config.yaml
model: "autoregressive pixel model"
image_size: 16
levels_per_channel: 6
vocab_size: 217
arch: "transformer_decoder"
fused_qkv: true
parallel_block: false
dropout: 0.1
positions: "sincos"
tie_embeddings: false
optimizer: "adamw"
beta1: 0.9
gradient_centralization: true
steps: 32700
warmup_steps: 1630
Rows from block 4, named by matrix and row number. Rows with one number belong to one neuron. Each number is 500 + 40 x the weight over the matrix's rms, rounded and kept within 0 to 999. All counts start at 0. Numbers have three digits each.
# fc1: MLP up (model.blocks.4.mlp.fc1.weight, 512x128), inputs 0-127
# fc2: MLP down (model.blocks.4.mlp.fc2.weight, 128x512, transposed), outputs 0-127
fc1.448:460502479426431483499534553480491568441516480538479450448553519511540554497489501493577479522480488552491507504483501474476422488505469417476486538488443496479445532526490538603532526497599509538517543453528526525436495551486478479486547504490489502471517430535573478482438471523463539498482463423513527408474479484571537462519481492518515469462532408511449492544481567470464486524599
fc1.449:522519504470528516537517482476480486488483478467516554584486399503459477496524508463524463486504466527496475525479543553493511520536528609493523446501452478617471513469489500481539549426464509521503506515547537483436441454487549427532555563514518499497478460469489501499499547511516510490492514545471460494554504515493484500435452448491533433500525453535475541484514442517469508482505
fc1.450:495524505465553454525546470528499472490486464515523491504546505554510563479379501536478422447501477511467501467468508544512496533509388577523534476484441453504530454506584457497454533460477571498509529534535510400483503575525544500504505485556495466482473449533521421547485438593503593451535511494495512498451523522494542581484529499419497497508584524402494463472507534493388478472497
fc1.451:486589500603546505586537560471440467483489433518474505477530530445488459552418524601491534488510535473522488468420530514487497572574486475548460524552498433546507519446412465527564511433459506426505477494479552487556425530458491498436473495512560460508435521529506499543460442464437568502532518468491534515515573586549513573513483519527455512560431474490453568536448536424460461511485
fc1.452:533489494521553542492485452535518485501482537512464486428474430459508472495442494514500487498503527434540471478536573556483505567497434512506463608547530494476384484439513488510513480421478489515489505484504551528518465518460549456447510539485443546503501432445508505451536509491476478485581489545442581537537494564505518455536420520515533492426464549516543508508540501517462469517497
fc1.453:522532550516500498395517532482444488492444474502497594432580499513435517462477564450490574460574518460553484469553436558478425547505532465522606583483535499608469527548494427546460529526577482470529447448467505527564445548412436486562530486420454550461426431559495461520557464507447567570525517510516519480493548489467519464486444496466484507497508502467555503506456522501447499449546
fc1.454:499505517520539486614483557454484464437447482550541514535493495532515574492503481579552475467546501510477482462473568511441519500514461455459420489475440511517542552544550490508462543459517532510479582522512526547572430582497452493489510364490483535504492531538430538565498511534516523486498530455426518507393489486485489470532464460488545473515539503528443488510466548507458454459489
fc1.455:500487497500503510501512506505496492490490504504487515494504495512504499496496507501498496498503499490505499490507500505500507504491500505502498500510494496502503511490493492513486492491508508500493506497501506508501488513497506495504504496504497506503494506488507503503499498509503508493506496503487508491493501503494500504503490492503501506503505497494504494492498492483493497507498
fc1.456:477457471500475509496507518499504474521491597523458474489494466547498508490469472481473475524512477464465421540505468552500492476511532473436515481541566532546396515466474505538526511486526483508473490470529527483498497515429544505508613487491555554536536456499501502528490555497477508557603460493496461480523500585512452463473463471545478398400504464519435525452547566515470555502627
fc1.457:476488535505521538515489514544420485512466450514492549490565415510462569469437464528506438419481445530473578478553556419457547452631514538478502578476504509562470495474546488532398465464531591525480553498503520467510505477456605513570508485520547599522507463431488438501436556523565436464505526495441524457447513521436508474508463488522540538560402511612569505491470498453478533540568
fc1.458:584460514493469528488554444496552509497509483514490454467464465518561495539549489434440607464532464469496508482525483557474525470530522475515526492485470527460474495408488558544479449473478473577457491504542491600484496486422509452462554490493497523484497491553523494536489480561519513516522455483482480479444401484510440547567546418473513516467568539521493493488438472523476501518492
fc1.459:403515477445447541508544472476491501504498429511484506548537491513551490552473487550456523440531515439516500534541461522533539454563475469496521530406470494489538506528532424507513601461575536553473530515521510482493486462378501484492545562518482515515491444496513462564509441492523513521543553562540465520417496464508500510492501488492452510447462481505440509452547448519475526523500
fc1.460:548528474507465531549589546513516480497403476497455524515452472500482504508495538518548446478581486468500581481575369553439531515431486442535482563508522540486502507457486549530473518451531518600473537485573464501516476471523515450494498424521473518480426466526484467531529496483529495510433538575534543440486595446521479472486497432520528526536515475571462521482490455465475514509482
fc1.461:503459500542524523527525552479564510479486458544450504536519444429511545441526491539537512530609480486548439481501438514488588522484479464461485474528516515549521486476472503494451421468503541535557554445522515523526515520497433468490510429486503520472509498423517531482577612487520528519510521551414477455536544521482437472550492491394526595467551472442453517453491514444490455468569
fc1.462:473504495521485438532609515534507494431450467494486546504510461511447489494521546513500420494501572471518470527525461416591583483526458499517415511518522514467550509472441453534462486493482506513454421533541542511503474472460559449570519562534559501514513499458538521469516519526478538495474496594487473439484527494499535468486525505478454494469511506504537457548450527450477438494526
fc1.463:532603475493503536518524533463481538469556529545430452497448496562469477496538525571473539471502494468474527522497532504473533569407558417510517489525521475497494514482532538502524440501523533513531445395494490502499462490530569464561560461561507590415432539471587491545558569487507481480487428536417447486463515551465506482544473511511502462504449491533528492461485501478453452409500
fc1.465:514431509528537510455478489514468435442455459520457479485490475509450480551480521507505524493538449490529519460587534517491571432554512489476490479530549515517514578484493496482528507436551490506453506511520496475526512459459587402519493503483591557515512467510477489456450619471576460462552476541527566482466434511532535517548491511565552479512519492482505531495559462489494448492468
fc1.466:555517455545520460479552521506483426468490468493478498482479479533524493489467549525509515509496588513476494569520492586426508544463456428439485476483496509493480432403583481493533450464545459531554548482518473468469494537534516519510530513519555500442487542470520468559491486518496536445521504519541487435487584507511478508551468420478584488460430482544517500541541553496447436509499
fc1.467:491524424554449503491528507498552489457492515504499447553543547475521505535511596525498506544485499504536557485402510544495512524494502512486462504582394514479515560477552522508491564469542540421497520606557518525483492475535497474513451471422558467519487566489493427474464485478524507454486431531495516463476543517435519443494440499530511460402408449552449529504483541507549445459486
fc1.468:598489467475554466498530411531529505468488495525503456488528456543468495486462434492418474442525501456529502541471518513526540503527457499469504484466458504489493503473510555521499474454506527502459529558533511557546425474475484525529546496547466544501477507541519470540478510548541506460552544544457443486493524474495505483570519444478518521495503461504532471452467483518480485516524
fc1.469:484488482425582483453496459482516541491442530593477476444428590511454511460469555518500481407505472543466554479506528489492498533472441438533518590473523483570426542505474530561428499431514463576489490455504540436504457542432524504486580510518495530456456488538494406572426566534534501449513450463503482436438550554503532540544522495534507487489560485544474484514499506491491477555587
fc1.470:560433450440518500579527436498476565546525417452502465526504466505553560564534517565484411479529425483522538520552449564508525535493508467464529475485427477515517538508501435545407482493543491535451533514480533579541433455486547461474591460479438610500472455494515459540458523508510518451549473498498524482471488486459450532505472488489479540548492539571504516498451468544523472438565
fc1.471:496404515493525449475502477530546431537479450506477513467490522507552498441507486494606494462563507461512450502468416531405528586511472438438525546595477527467517476484504409547533527457464543450413500554519542508538537553508499477507503523480587511527481556502500479528531451512500466473494463536493571461522501531470467512623553499506514559504497500492503361477531447437500510498516
fc1.472:527521480517531529518489515465497486506515591488516470595532489532480481436544471395543546475459510411506454535497533580458461517481512451528486522512460468439487466513478502574523482508503545505481500550507505453473504518502433468470420510514480541475486473493477498446545561534523555473523559507543528515499481504485466478445438462509491514462492474430477444491457512503532540516575
fc1.473:517451471518502563560467614501466429517418498456478511555484535538483553435448448521430546479543486495503436495527493542516516501480417565457429526506501448522460517513514466522493430467583469575493571451517525520512477551470521466496528556492456532558504519405563437579505540618463526435521537514443451474447495511492439502464510473428531498439470450538526494425502460551528515467468
fc1.474:497420528505473519500503524495493530466510475507502542537517533430521473533496499444537548445508529487536502426487477561497468552442453508446425502484515449503450474499525525571511453470497476582453529555588527430433594563516513394518584445527450496472497462475474485506472467551518490588468472480509579436478524543505497499446470460473540503490571483537471530506463501497479459483470
fc1.475:450479463487438512493434530496501467503557479546493525520511530563555568433462508514505482459540488524488501503520458526476500519521483521492579546501458477487507517460549472525501511481498510602506526448470523417474562572498557499540505464517494476448476500416525575551520440482519581477512460481559485512416473621455481529410477525460513470583504432481481460447524529499469458497464
fc1.476:517524503544532532577534516488518464486506466518478518478514439584546546535474584503452522539513461424512450460544453592446461563498501496432482524512462557504492437397562477486512580533494495467578453441495535468495458466468534496565474557520518520444533515490586509529512422505481519455514541454466492453447455608457508554539482501485506481480494483557505435611519525467443414479392
fc1.477:485450482540547502561576512583493440445485444470492582491468474487588500540483520452419520520505570509515470553539431525515605517451454460515546469509524474474551452435517490507497480414486523496408542474509488458485458484430470474533564557556507508484491444572546439513461467490475518543576532532536504464526530502493455484500455423532511502493502463481453543563459454472499508475499
fc1.478:485491431455496510448538509495535520480525492571486499429447474528484474529505529452481560489464442487474461513508476509551506532542521441440465496501462447493457506487464458528459462471578479575480514465564512500485477489479543428493518476489584504463513484553560490512540512562558487504455436505519485423413524497504486487523492515452600515524480500530485468571513562543479536493530
fc1.479:420473474474445494449606471478496465486502457570455423436493477434532552446454549447526484479496522533525497435523471529509453538504441459429506564541479498520479553502551472584521566522581513429466529594490502470428490521494547522507543468463489506494447545588512406465552509557497547563587500454499539511520546440404553408509440469475548466509534500556500566509603562475509530398485
fc1.480:512557482514569499509468516529443489459485564503454520515445447481504506520550535481499552483525528468518435499515516563456512489540507505481519520461515413540504516499495437506461468456535501486512510544477515473579464523436495458479489500462490535483509485530568525485572551491443554567537525433462566470452487465523422429477505517487482616483468503459438522456483548477534556562464
fc1.481:548513640550554551502578444516522520436511501615442470502471468537438460460472462519444509488511469489461540405530473486472563447563465532534512497492434501444501468507503507524502485537503576527429530442578489518521435605474505513505506476526564459566529583491598518486487499529536568522499523560526478497443548424542457533477432490555462487475520508555456562478483481424449414518457
fc1.482:512512454508487540529541496522480480414505417500472496558513554482510518490480590447481513459502423453511399507495467558448492529489504490541463506486512453477511546518498478520521476511492502479480510527520512503513538471515496481484487497556470513518482529515465526467564531548553449524493491444535470423512504470499520532491448522535554560482536506508518504497471520515508481441517
fc1.483:486547551527484520483509496536494525490460511489478509486484538534507493493539571511596513488540484485506559507452540506476465497446504485512404454570519466403504524473470530564544520477465461463587558546497483450517494557527510461548482483579504467487474455545485421537399467561478553488469464515533534483475426548547413574506503488501472525475513534461535473471499541421475523547594
fc1.484:508483417533502510487531535498518400497499486495477573521527506497497480474527465552545470450564567465527471536504496555494475486547471478449522504544451420509531511540449428509494497405493459470423518484491508494509388489455493522495512461522648457536488521499473552484489496567498473542487482478520481441515490507510498542545507485513515488561507489467546525579485499468475518563433
fc1.485:491498511508504517503505499525503493477484514509476491518494485513508502485500499513503497495503509485493505486501496504494504505498491491495498493512485502495498517484494488518486499473508533498497499499519503514509477528485502502518490496519505524516489500489507505512509493522497519492515493506507518490502500494491495503500485486500510509506512479492507479498503487472478493503516
fc1.486:513486436489463521499490513584548519464471456512514536498508468589625507542494456457499459507530493521563537512496474516518500515538462486456417468459466530504510529391471554547386428569560443480531557566562446533570443488546444473521530545471531638456509539479571491509510441492501615463508590462520498525469499500454491510461525442465511488500515464556534429455546541447423479460610
fc1.487:552413535450549449530525414502484451499514444514453526514505521513517515462501542495522462521551499487532450527525435492510543512469476461478432539524528533420467482468582499506515519426518504554461530463480536467524501515489492458527470479557532481516489613471495435596525467496544518503503430510520550456457563521490442488555500485507543503551510436537493424490534502462434522501521
fc1.488:537476500483488501496524477543462489461525538548496448492466493538521510513508555468468533486474405509536453566558464506564501542524406470553542509493468438479460497523504446504453509492524467537497474484552500494531519468495472438531517496458509495489486474529523529485505502505603506518494491456542526452433518449526469530479508473482624485472467505436503478518525535524462452485544
fc1.489:458452484430518484510564602516491447531511500539436541472503453532529547534564470505540457473446471505532497487493499505484481387497452488504518569445451632455542483514446547496495512498584558471450511500578550525523430531485521446545558544514478519486486534511515551456462474582475518425450550425484454513480487471474472501529551449492472484513488482543486502457512485476453505551476
fc1.490:447456457496506559475470510493516480531544479576455491523487520533492519511518501555538427462557573513525492578469490520519523468573441479538517441588443475522406585493474493479404459499484499568465564525509487547536474532500484484490537449513535454479397505504445544538510496502538507457563526548434512507491514444499446563420476480463536530486437483417501493445491398477468447476561
fc1.491:503503434513531512479486520482519545465478536560502518513462483516467461559489545483497585492471437505523486526537572543537485519528483446520488519452508474480435554493460490585484454477598497527456488485473526529503522485462538429417509523507470491477552522547495490493544484544490495538459408404567471387453462486564480556518531473467514504516494515501501445502425537523451519523561
fc1.492:523461499463510545513509495511470515470456515543476491436492457511492502472553506522448477481476497502538475473478555554543458561426489568552460583484527467536457491509470479516449432434556454491503503520501526546440468491465523433555598567470483498458498483479527478584537463538509510561471465369469514464429533569559434450478457446534477585555580564539474488478465540501472427557539
fc1.493:517482566525583489519534465519558530421493552577488540512541481571570556533514474512453551427516508509604441457506552472454428484543432526443447380504458526502523485470510506490496488516490466430428498459536453485589472596466515449470494506544569572520482573448513485554504506513564576512530492489510422559499503486458437567503480527425487487453523533476519485425480440478446481417530
fc1.494:449473490531475540486486560510555568471508538542518474486529441499584530532475579435482538504545413507509485488516448532479471573469464491487490546488481451561552495519441501548512491479460501532490498571462577524532468489513524529503458449526513574450482478507494541473496580511579490525475520421532502494486531475488471466527464458472503521520514495481526519508462518451494448505496
fc1.495:503479506498493506503519507517498499489493498509481501500506484514513501483497501492497498482515507486515511503501511495503494511516499493498505495517484496503492508489499486515495493481524512500496507508511508489497485513482503483514504491501506502500489483502510490500498492520510521501503502503496511492487486505482498503505489487503496496499500495494519485494502495478490482494493
fc1.496:472509525502466540524482534506582474474446546459477505435557545446616580555511482463561504528541528514540487476485451532559533573461500552437491515513458464494561530467450506541489510485518463519535494474516496459463534518480491399511524505502500579437468448459492471606547525549485501565470506491506499493528480571494512528429514439433493462450409442500493524462552456468461483485535
fc1.498:505505496505549491512557472543437512490498516530474403474443499540517442440521526518505477416472507481532509497435518568474538524512539541478403582501511472500524554499487516555465539464500493496506478539540452445467483495499554512444501465540534544431521563549525511454450554476532539447510459502443535542516464505510433468593509509469515534513554505503532485546414514501558463503486
fc1.499:511550458484534493561532560425532455465527455576433517525531451525517585550455503518457551510598450482511512449497524559481495519453453477497507472555481458553506486461520455540516469446561508503518482547532536503443479550484555483476497398517467494418479501470527509527512436538576496518464497488437563490471579540472464520551516533457569519563464452596465521512530580489459506406507
fc1.500:430544545485511472529501496521369486501519526571445545591473454525489537534480492469473419471500539488547512479422538410632490514580393557539557466607451456499525512516419475519534510460550544520484482512539476484552470506477553426504502410596407514512434581478510551512512498495548551442479512534543479550514468430486461523488407515480482474449489507479537561448470489464427471531609
fc1.501:531415533482499482511493571561507492402393442503515555479553449548501497453449554503597484503481524455555438526535423485518515500518521495475448498521498500454473529461453495523527534484499520468424522507576464512504503533499468502481561488517543467576469469551525506475516463543455568481484478527416503505511491441545577537470405433549490495463558508477547500560497475475538419501448
fc2.448:510514511528494483355559519462499444486503484544549569504467488458492503478529633498473475485508492547546455515502486566521530514525457450524522491518519493510572538479440489449582537467521519506538455478550502478498463470509509519516481548506534465501462557440486478525465546520541466428481525528456478493437472437501536490489537519479520462473525496504498521491525514358485541543470
fc2.449:539512479562480483472499477528512497513487525479537511441501473494515462519495498466441435529524490478577525492527499495524430501475527506522496472455431482510491518542529508491457563507534475440534507488530509518515479553483482508517542492512504485494503554490539495531488484463508533541484442509554446472530520558549481548503533478476491548467430512503568441518501526566430482491514
fc2.450:491493522482579468522422499577538451546525540519490539472548453509463542554466516528449396506492492535468434498560456584493433476552492452502498479506523531453485546468487436410452464465557475449495523533502529546486493528478535495536456550404498565474468543496451553529440584564471532521484465538408371561473568405498540517526542513503501477470529461482523559498520554476462491451478
fc2.451:575487509457476562422469494512507519529485469513514531472517537445535460462478547522521494529421521513451453454495507468515553491396484527475422409455518507511511459503558468466468475521476499517496537462484496533478548493477519437507573494537497533511518480454586482457492514487519477480518588531423502557393498463527551488472566532529605492427474540538483574542481491362497549522467
fc2.452:486513539536497540478448459496536486575471458522469535464500564538446496499497483557473488483416505462535479569494504539477503431534470550451559480495501479466516458485493517522563459550507498510563509516502524484500453480547533571525466542482469521468527613473469480502479546560482496451491463509491425460481430485561570524559523517557485502485513478498508482512457506434587485435464
fc2.453:476522427499504466487458526419527454503485531468469424512497546529557512515491456563421468469467528522473544472537515498505476532449523526588506617555499508474467531513553537527516478519530450363423526567519478427565542430572531458440512536494431522515508442439552554500516518519481489507515526411480531543475559556481386536489481432461433553556556513502572518445494557604480485465512
fc2.454:526463464509519483421429487456527480532510503484451497440528508585543480430505497472471522468460464513519459487556483461510542485544484488493455502500449465449517437453433563490510512514447552499476400494545518437500505471480500548526549574504586514492492547562579478483526533515511463485544506494509447497548458493546522498494554517506488539520462541508557465471497407551531453544503
fc2.455:502455574501491578495543515529544427442465500533452518551466495539493531506474633512484486476582458441572444502570535575578526469527457428478507584545460529541496568455471461579463473389617521553462568486558548499500440551447525483533538505516493573525397554485544455557457507562535550494503447554428483402354528512458466502514475442492492454516510410481545467508479469136427436451469
fc2.456:473539608449469486530475495497495475505486449503525537459532496518451522559474508570491434473596498498524491461586485507533470473509460539479555526522504517536499504558542526501503498466499461507441456500480534531544467454571553550418449426503446465559543504535585526498469420523475505551449443493544496456513456490498448522472470502499456466473494608537488509521478600461518489431503
fc2.457:578501508447531521499541465580547579488473487502457424479377438504557437472507640419511505494533518481542409617498476465496501440490474453575570519453504557599476532487475454494410545515525476586489440428531465554459442440582432493554466561505424525508510484506443463533551539537498498519476522526495480439420499459541482531478519489517450543516552516508570500498477577314479518542492
fc2.458:496532428486577528508490520455399548434529525524454558487467500536460493453489450519530510550580477520502512445606538509540497556502486509468502477474517498501520496529513392445548453479455488479445543490491489485526443529469487464546485526486532491534483492473519512567496555492493483477469509498500502494503483526516573501491496533525503541435490447494436516517536488471490477525482
fc2.459:447439640478464533458543504506520475522570564528520469513514464493492470477533499513508471468565504467488491491507483475533463474543468563604492463526515525494496435498491511560567491545472519508507465576520519480493478331532475523566464480449510506511408485491425538517511468531491502519494464479489561512564481512479510489499471488515486553503517498514496488510466610485464510479467
fc2.460:529476433489498560505460496474529511515497524466555417544574469502483496472540510427493521480544485548610477536474492493580507525500498491497486551493524508524530500457471441433519497488461538457464471494440456522449522467458481490484523476505518521524446539529476554460516570480524501492544529492477483554455537541477524485520550452515524380426511510441494476546523534444427512557537
fc2.461:479514558516438493438535525523479472497497506524510482582476539471528518564489442470506459494535486522496438510467515499489474507540547505387509487420485549504517599557520498546485523465537429483509521506550523493475459549572486515497515513493510483472434440505472466447483407499522515504449484505436503526447425495522555506505484532530496443555558489543417544501498492371517552555503
fc2.462:504459514519567511483493542491498493527547496525498494444458518544511486527528465484509460381448462571500500490512552495435473394520470514493519500467520546473474558520535541508450528477474559564432568496543508544510529559470483482455530571493518552479517435585474510449450485491487499494464518470566516527534488510515494515501531476518475477444576564593536510443484446389474458523479
fc2.463:485491433434498527585579499508512521467573456520482508494528564432484446516504553522569529508508529417464503521455513496464549514451432474522494485399451565522522527489503425520474536503481546492451558518501489555494489518524454504451391447508488509519552447436462518489476499500495497473510506475484523486527559400521447526567531470495512484466537508504498585537493570446501559502552
fc2.465:462496461488467484563484511512476531547551526496542485514526469511533556558486507515568473550466473511496482438527457461479492524536537512465507492426451464442554484536512461497573495460431476499506543518480481476536503540477433476528516455550514477501475531473536476449501495485497534436447529463551481500488460500502519536506545531511563489456488525475512501538500446553507468562513
fc2.466:529447427479491518547484497508483525451494530490557443518530462555525493465459485475500441492479501479509505468520467521516551485474578474435517527505592519545509515471518484553489528533515496543540427517475496503497466480509530565528459500529488557502496504505502473435532528460503516512460526408452529505542457489484548424491519500502524516509487454424448499472448517592514583492537
fc2.467:460467524507498465437540550564501450540490563506514493481478513509496477470478459519477435476453512483463463474507449529413419487439566538575550561493536511446491590486507509511490472561450466495457514500503507538452487486517551531535492536593444546537499434509553465498530575529493513502464519514542441534472516484498507531484502553509475501529558490561504469504485472449461508452415
fc2.468:537524490552492408537533485496489505495529499505471600524462444466476500513520560497512516487488493572482551510490547499473411543538482467495493498507482496434502533504487512530422487474474493474519441533542496461486412484501474425478489491432584424491544458515471519470532510474485511513543532577531551498530506517496466546521485558541490503490550504526485484506497498504500483512484
fc2.469:503496474460506449480549490518506471576547501490527523423479435514564477486457585504496497612520451494497440564547485481526461487552446547483553458452445541538517528506490474475465540443523498511529503456501497519506466454592453430486505500513506533481558480476424508514541485534482496447488517497486448521473481433587508479554578526500489483487522466495514635560575445405499576529517
fc2.470:552529417520450494464478476562463545537530491460492542472499391483486538421535508512577387626531450485561479469525448587483464517493490451496444467431497535508488491568513484510490489448381460487453508555482526517537508600513530434539547510531522436473563542535527461511529466476516521529480462567555392491537519508528503535479491479500504431510487504581443558549489449546521486466540
fc2.471:451426490446532408494519528520510469522553568478447495527503501469437508435503469480461479515554474457533554503497486518496510514483522436433534509463549479449527548494515429519469506490448490537526474501466562620472493472527474485473433572447568445556544521505543401478644549495479482520595465488475501505473482514530494492542549479517522480482520537549504465487522468367554519487515
fc2.472:525505464506483467495510463543532519501536518535492486463511468549499500550477488532497476507471503508522480511530484460508513485420472514464482511477518492513516463508524504516433487441520515534455529456497518552539472503523513485447490498493476439492536523518484527572549504492473473522509506481530431476458492507498511493475490493473480468502500513498544576516579495624509517473467
fc2.473:500538317555487560458552587484491457515490474433526471462453534459474511536429463509557566521490500499517542479540454456531463558487462516546531435490439491440517474546487511487513467562476409520523474532529488559400516566466549458497489463562484536521600473496521424528468507462471506478496500510585489416558495514571511489517488539517491444452522514557562500459462518493541431481487
fc2.474:432439489478477471526512555490444485464468437488501474566472450564504519509503526456471573517537511543567499490519446500568500541522534488480505515565474466519474538571542508460461555512486383478499460497440521519548518512520506500457455515542499499487529563441494562536461505488511492501492548469470487560529533438458403517456486509483482520519509485527536490522516518548501518527414
fc2.475:551480460439481549537559502474531531443500432529463539503475518443506475505495531439497499508472547519483511531491502478471499468504541417506378510448512577431498482513489523500483505525563496383465511508531527526482448516543437441467440545514453535546470525469450405517536507532528414501475516475435552460481495421572506556535490515516502515505485520534549556501465497517500460548539
fc2.476:536505532463467485461478507483468480508491573501543519480477555420456466445508505450565525485515539564488540495472505473557532478502498498540444498545444471535534510527456486543504437499491513499480438532500491515542520443484447454443519428529434506518429506484479491513522536492530524427433474527523497488415499421544416572533468513511539527571519479486519545491616528410523613465553
fc2.477:487481453481492535509513525499517444506525594431483440508471549533453505506467459404474508517585483507510504565419481469526531464470520502453516529454543555524479573575531543540466520484474518481514504480459467499569515500522535511514513576475520503488417499520452544518529576502480510536426565497425476512451464471484540467508537435557514534456524448468457501466522550491512498465511
fc2.478:475541451519513479561516501499507491509532470503457431565554529534517537481520467510510522525498475498418526405508543493521539477524494589407473523481540406482550534527515466470568506501476432445477520520476431449457485549530519555483490480517467545498453499452496488512564450510479486465528543466476542565593499509491516443496541509501538488501532526505516550469482457515525492501500
fc2.479:488417445529531418437455502470489511439470421482492496493508510457490444450476570482533466530513557563573484503546538482503421471514482450519551510467523525503489470491562494515446454508513544392453572465530488500529514482585494456474564496478432538482508539537473525522515540462549518483583498471483437467489524482583496513497453489460506551510477478457567495505513520627439496490517
fc2.480:490498476466513440484508493544525470516496419465511428404502511537506505538480546507499516520487554479465490501480522506499436501487480470578489479469463567460493530469495525485452510478531456560462519449554493539500502399490525517474478519555460526545492511492529526575466466515498511512453490525514400532443554504440524614500493472495445460574508503615575546491542524581500453493463
fc2.481:525498512473494589533414455530543511535499472491604485418508534537464443487448514495508481553485487559479463474423492436577536490552542505459457460547616511604554473508424500508513527433562551426509435481552542459449482494488551516467485488539450573459439451525442445467529488443548495525499547576449558498537413514435555544481556487494452486542553502413499466484451489426468542582499
fc2.482:514477453527504516484505493460514441491473515508535511481493480557470512484503473520510521562528495461495532518491514479545524534508448474466506494455498452463466465497461529457465464526564477450572508470450518486561517478556515489473538472506482505511507512480543490524479515513488486533517481532514522508573468518446478538489514489492527499504450488439518489534549473578501500540476
fc2.483:511554548455459497532525495461442579471454502557465455513497501556403542488534556511509581466526470492530471547529537537513534521554476524481535490516544507468503497485470532508563514566546534505512623434540544481416470539493464519615515471404535552500478466453456548491428505460466479501500430484471538444484478472495525430504483482558524506506450496449473482506491510368529482454487
fc2.484:487499543443493463566493480581481575510486442512459463497499580454511488433471539447530519571479489476479546541470570488481540466451502493495451488494521484541468498505537500530538474452565503499540447477527474474539476457561499473512542510536491484489435496459509495490536510524472502489500512440409514598475514535498557513501562531426487481447511519599454527479507495444474536528599
fc2.485:502463551497497573490544512521542428448464502532451524538459491535487524505473621507476493482594472452577450502572546572575518463531454430478513576533460531542491566451476461575459471400626523556457567480554539505494444557455529487529545500522493570530406545492552450556446502553542545495497452557436480405353533516471471506519457440488492459522515405484535462510486473140433432460470
fc2.486:524520419450624530484523480525447480431466522553487567511466519433417461467606494525554473484534499534456474458523483511475513532495558506572508476526418495468538451509557425479553467505467492503494460494521560463455505468440513500619497469483440440513461561524507574506506463535547480499511465519529421468468521434474464540520497560529429521499488512505506453532627461399587581425456
fc2.487:509539535548533479480470512518483517517496515484477534534447497511540463478466510541511507476522473542487560496554472449517475508526572469452529487521500500435477506513492469527515469518484471394470550509513521597418432455522503471408468465497541573524475500457500492485508561477493515480488597516495521425566489500526547456483636501542520524478508496460555481449512489441585474475479
fc2.488:500510460529489478498469479486498464503486457507476544513560509476509496488501430507538507513501510474434569426461547541471544485474562525463423456517473427466545479497492539484552466490482489503500528483487520421513533524484508548476523506503477494500515505506539454520528484518478523490486514507489511531531443542448502484481489538454554527525464493532524535511469496598500552491499
fc2.489:513509559533460486493487392549512576513442480509555432413401478516490496521467559523539543571545527508512451500572507561527567515430446561508463454531544479575463501462498419419452506495548515480534507504470521480530506427517469507502422467548519479460484491448525432556539486486495515535519468527457544555466494502562578547452501483507517505438462441532469487502508569401458505546542
fc2.490:472467423464488512546435503595496563523506518538531443454493533461509501447477502464500487474477508518503527446452517481521506455494579507433478542497530500555513543515462471557456501488550512484429526544504477518535498456551490550494465491536524491483476490512506412466584586427489514518496513472447542515548393496504572447520494495514514468537511526439498446493456597499570475502623
fc2.491:500584483451513462515441523421426411528514557473439499439563463497570524513494441561473479493505464499502480443500494534514441496491537519483535513503461480531492511538552445395519512464521525508491488518509498429528498508479529459468573507486494472495487552471529536529518470483514489437526518493485525567599516464520455517518490486532508499531542501472477557488573542609443483582519
fc2.492:501548502400500484515507505478426446501541519489493472450516474567494485506511420532469491520519499479461506437481495500505465479508422500489555508417512523526511540529538519532500480457537490484439461557566510471560444526547526453438467517543435553477574525511496552526478482510483436433442530545490462515451476546522446556489556474537553476517508513521521475563526472574510493547518
fc2.493:484440543431483379578560419545499580452473518501487447433552505463541525532561515510462485534515520487502436526452479498497559512526534499498538583436504476524542528462527493515555442493537545569536526508543448440558529523565446540541523507516474478480502455484445453411522466500470465529577496467427536528501491531521527506525452445507536539527483509403460468519433534424531564450538
fc2.494:486514483513495506379469556501508503590570567501539563485530441497495514534489443536474530476576421498515532475480518514520477524524493516424492466475476523473503509448500540514523476521487522532546567473432481490431508540419496472516483469555520482513504475505437493480473482480563549462467544506543521511572453531507418590443496487479514431513470468488489533511497484563458527514513
fc2.495:494445568489484576495541519529550427444461502544451521559458496551492536506476632511487494478593466445587446502571536563576529466527457427477495580543458532551503571444468456575470477386621522562450574482560542499505444558441525480531551513515492570525397556482554461564458491573542546499512450563432477400364532509459473500520473441492496455520515408477536449502477468135433427450463
fc2.496:489532528525609520593537535496473499466445487469478579489466514485482491498486485513468490476511466500495545508563489494494547511546490483537543474519527524539456446545528461494444498516466453519559483497498485504494486507449460482509474447477549454521587539546519539465516542496533530462552500544590455461450547398455451544498471583478483498486507487566495456434520511463518499485528
fc2.498:496479399518522486472525531430511483528480495503536523562540441501513502489499467511523518469474491470521509520505483483507484499478481498520492469495528497452507440454492516437451494477489508489487513499492509551497516513488527478496517494513484491529498495503527466484511475490508528498535492474538541464515501500532480521497461542465527513503455510536452505507490492709484517533480
fc2.499:443474476522494502505481560513507490462447494521519454524443461474535523494481456445519472484492518521484518582489516385464513510538510428512473530505522542466500534526481556498476491529498517474564540496488514519500552498516530554508549486495515505555533482543548437461491478514447506557526506436511493507511434428490486470488481443482444423569540522441469444509473537568557523510418
fc2.500:474520505395501518464520567549455512436500588497515529505434515530392457454481508473526520479536469521491534509489516534468470482559441552559446556500485449511535540527494548545423470542409506466565562564588460559505570482448510500419451455490557536538532486526519549501508579464467542536531485546487428515494460524460475475556521487561501557379480501532480393442502482489553452447487
fc2.501:524445461456446515590534471550433481518502481522553488482470482502573506532547468470491503523483519527551446475496463543487518466523475491535560457468487555540439520574505427458526527404416514448475511486491516512470526483516467529542481502466473454461456397487474630442547516463490513513474519532529522477505535496469434468512509494503507509492557525596529539472563503491547510484501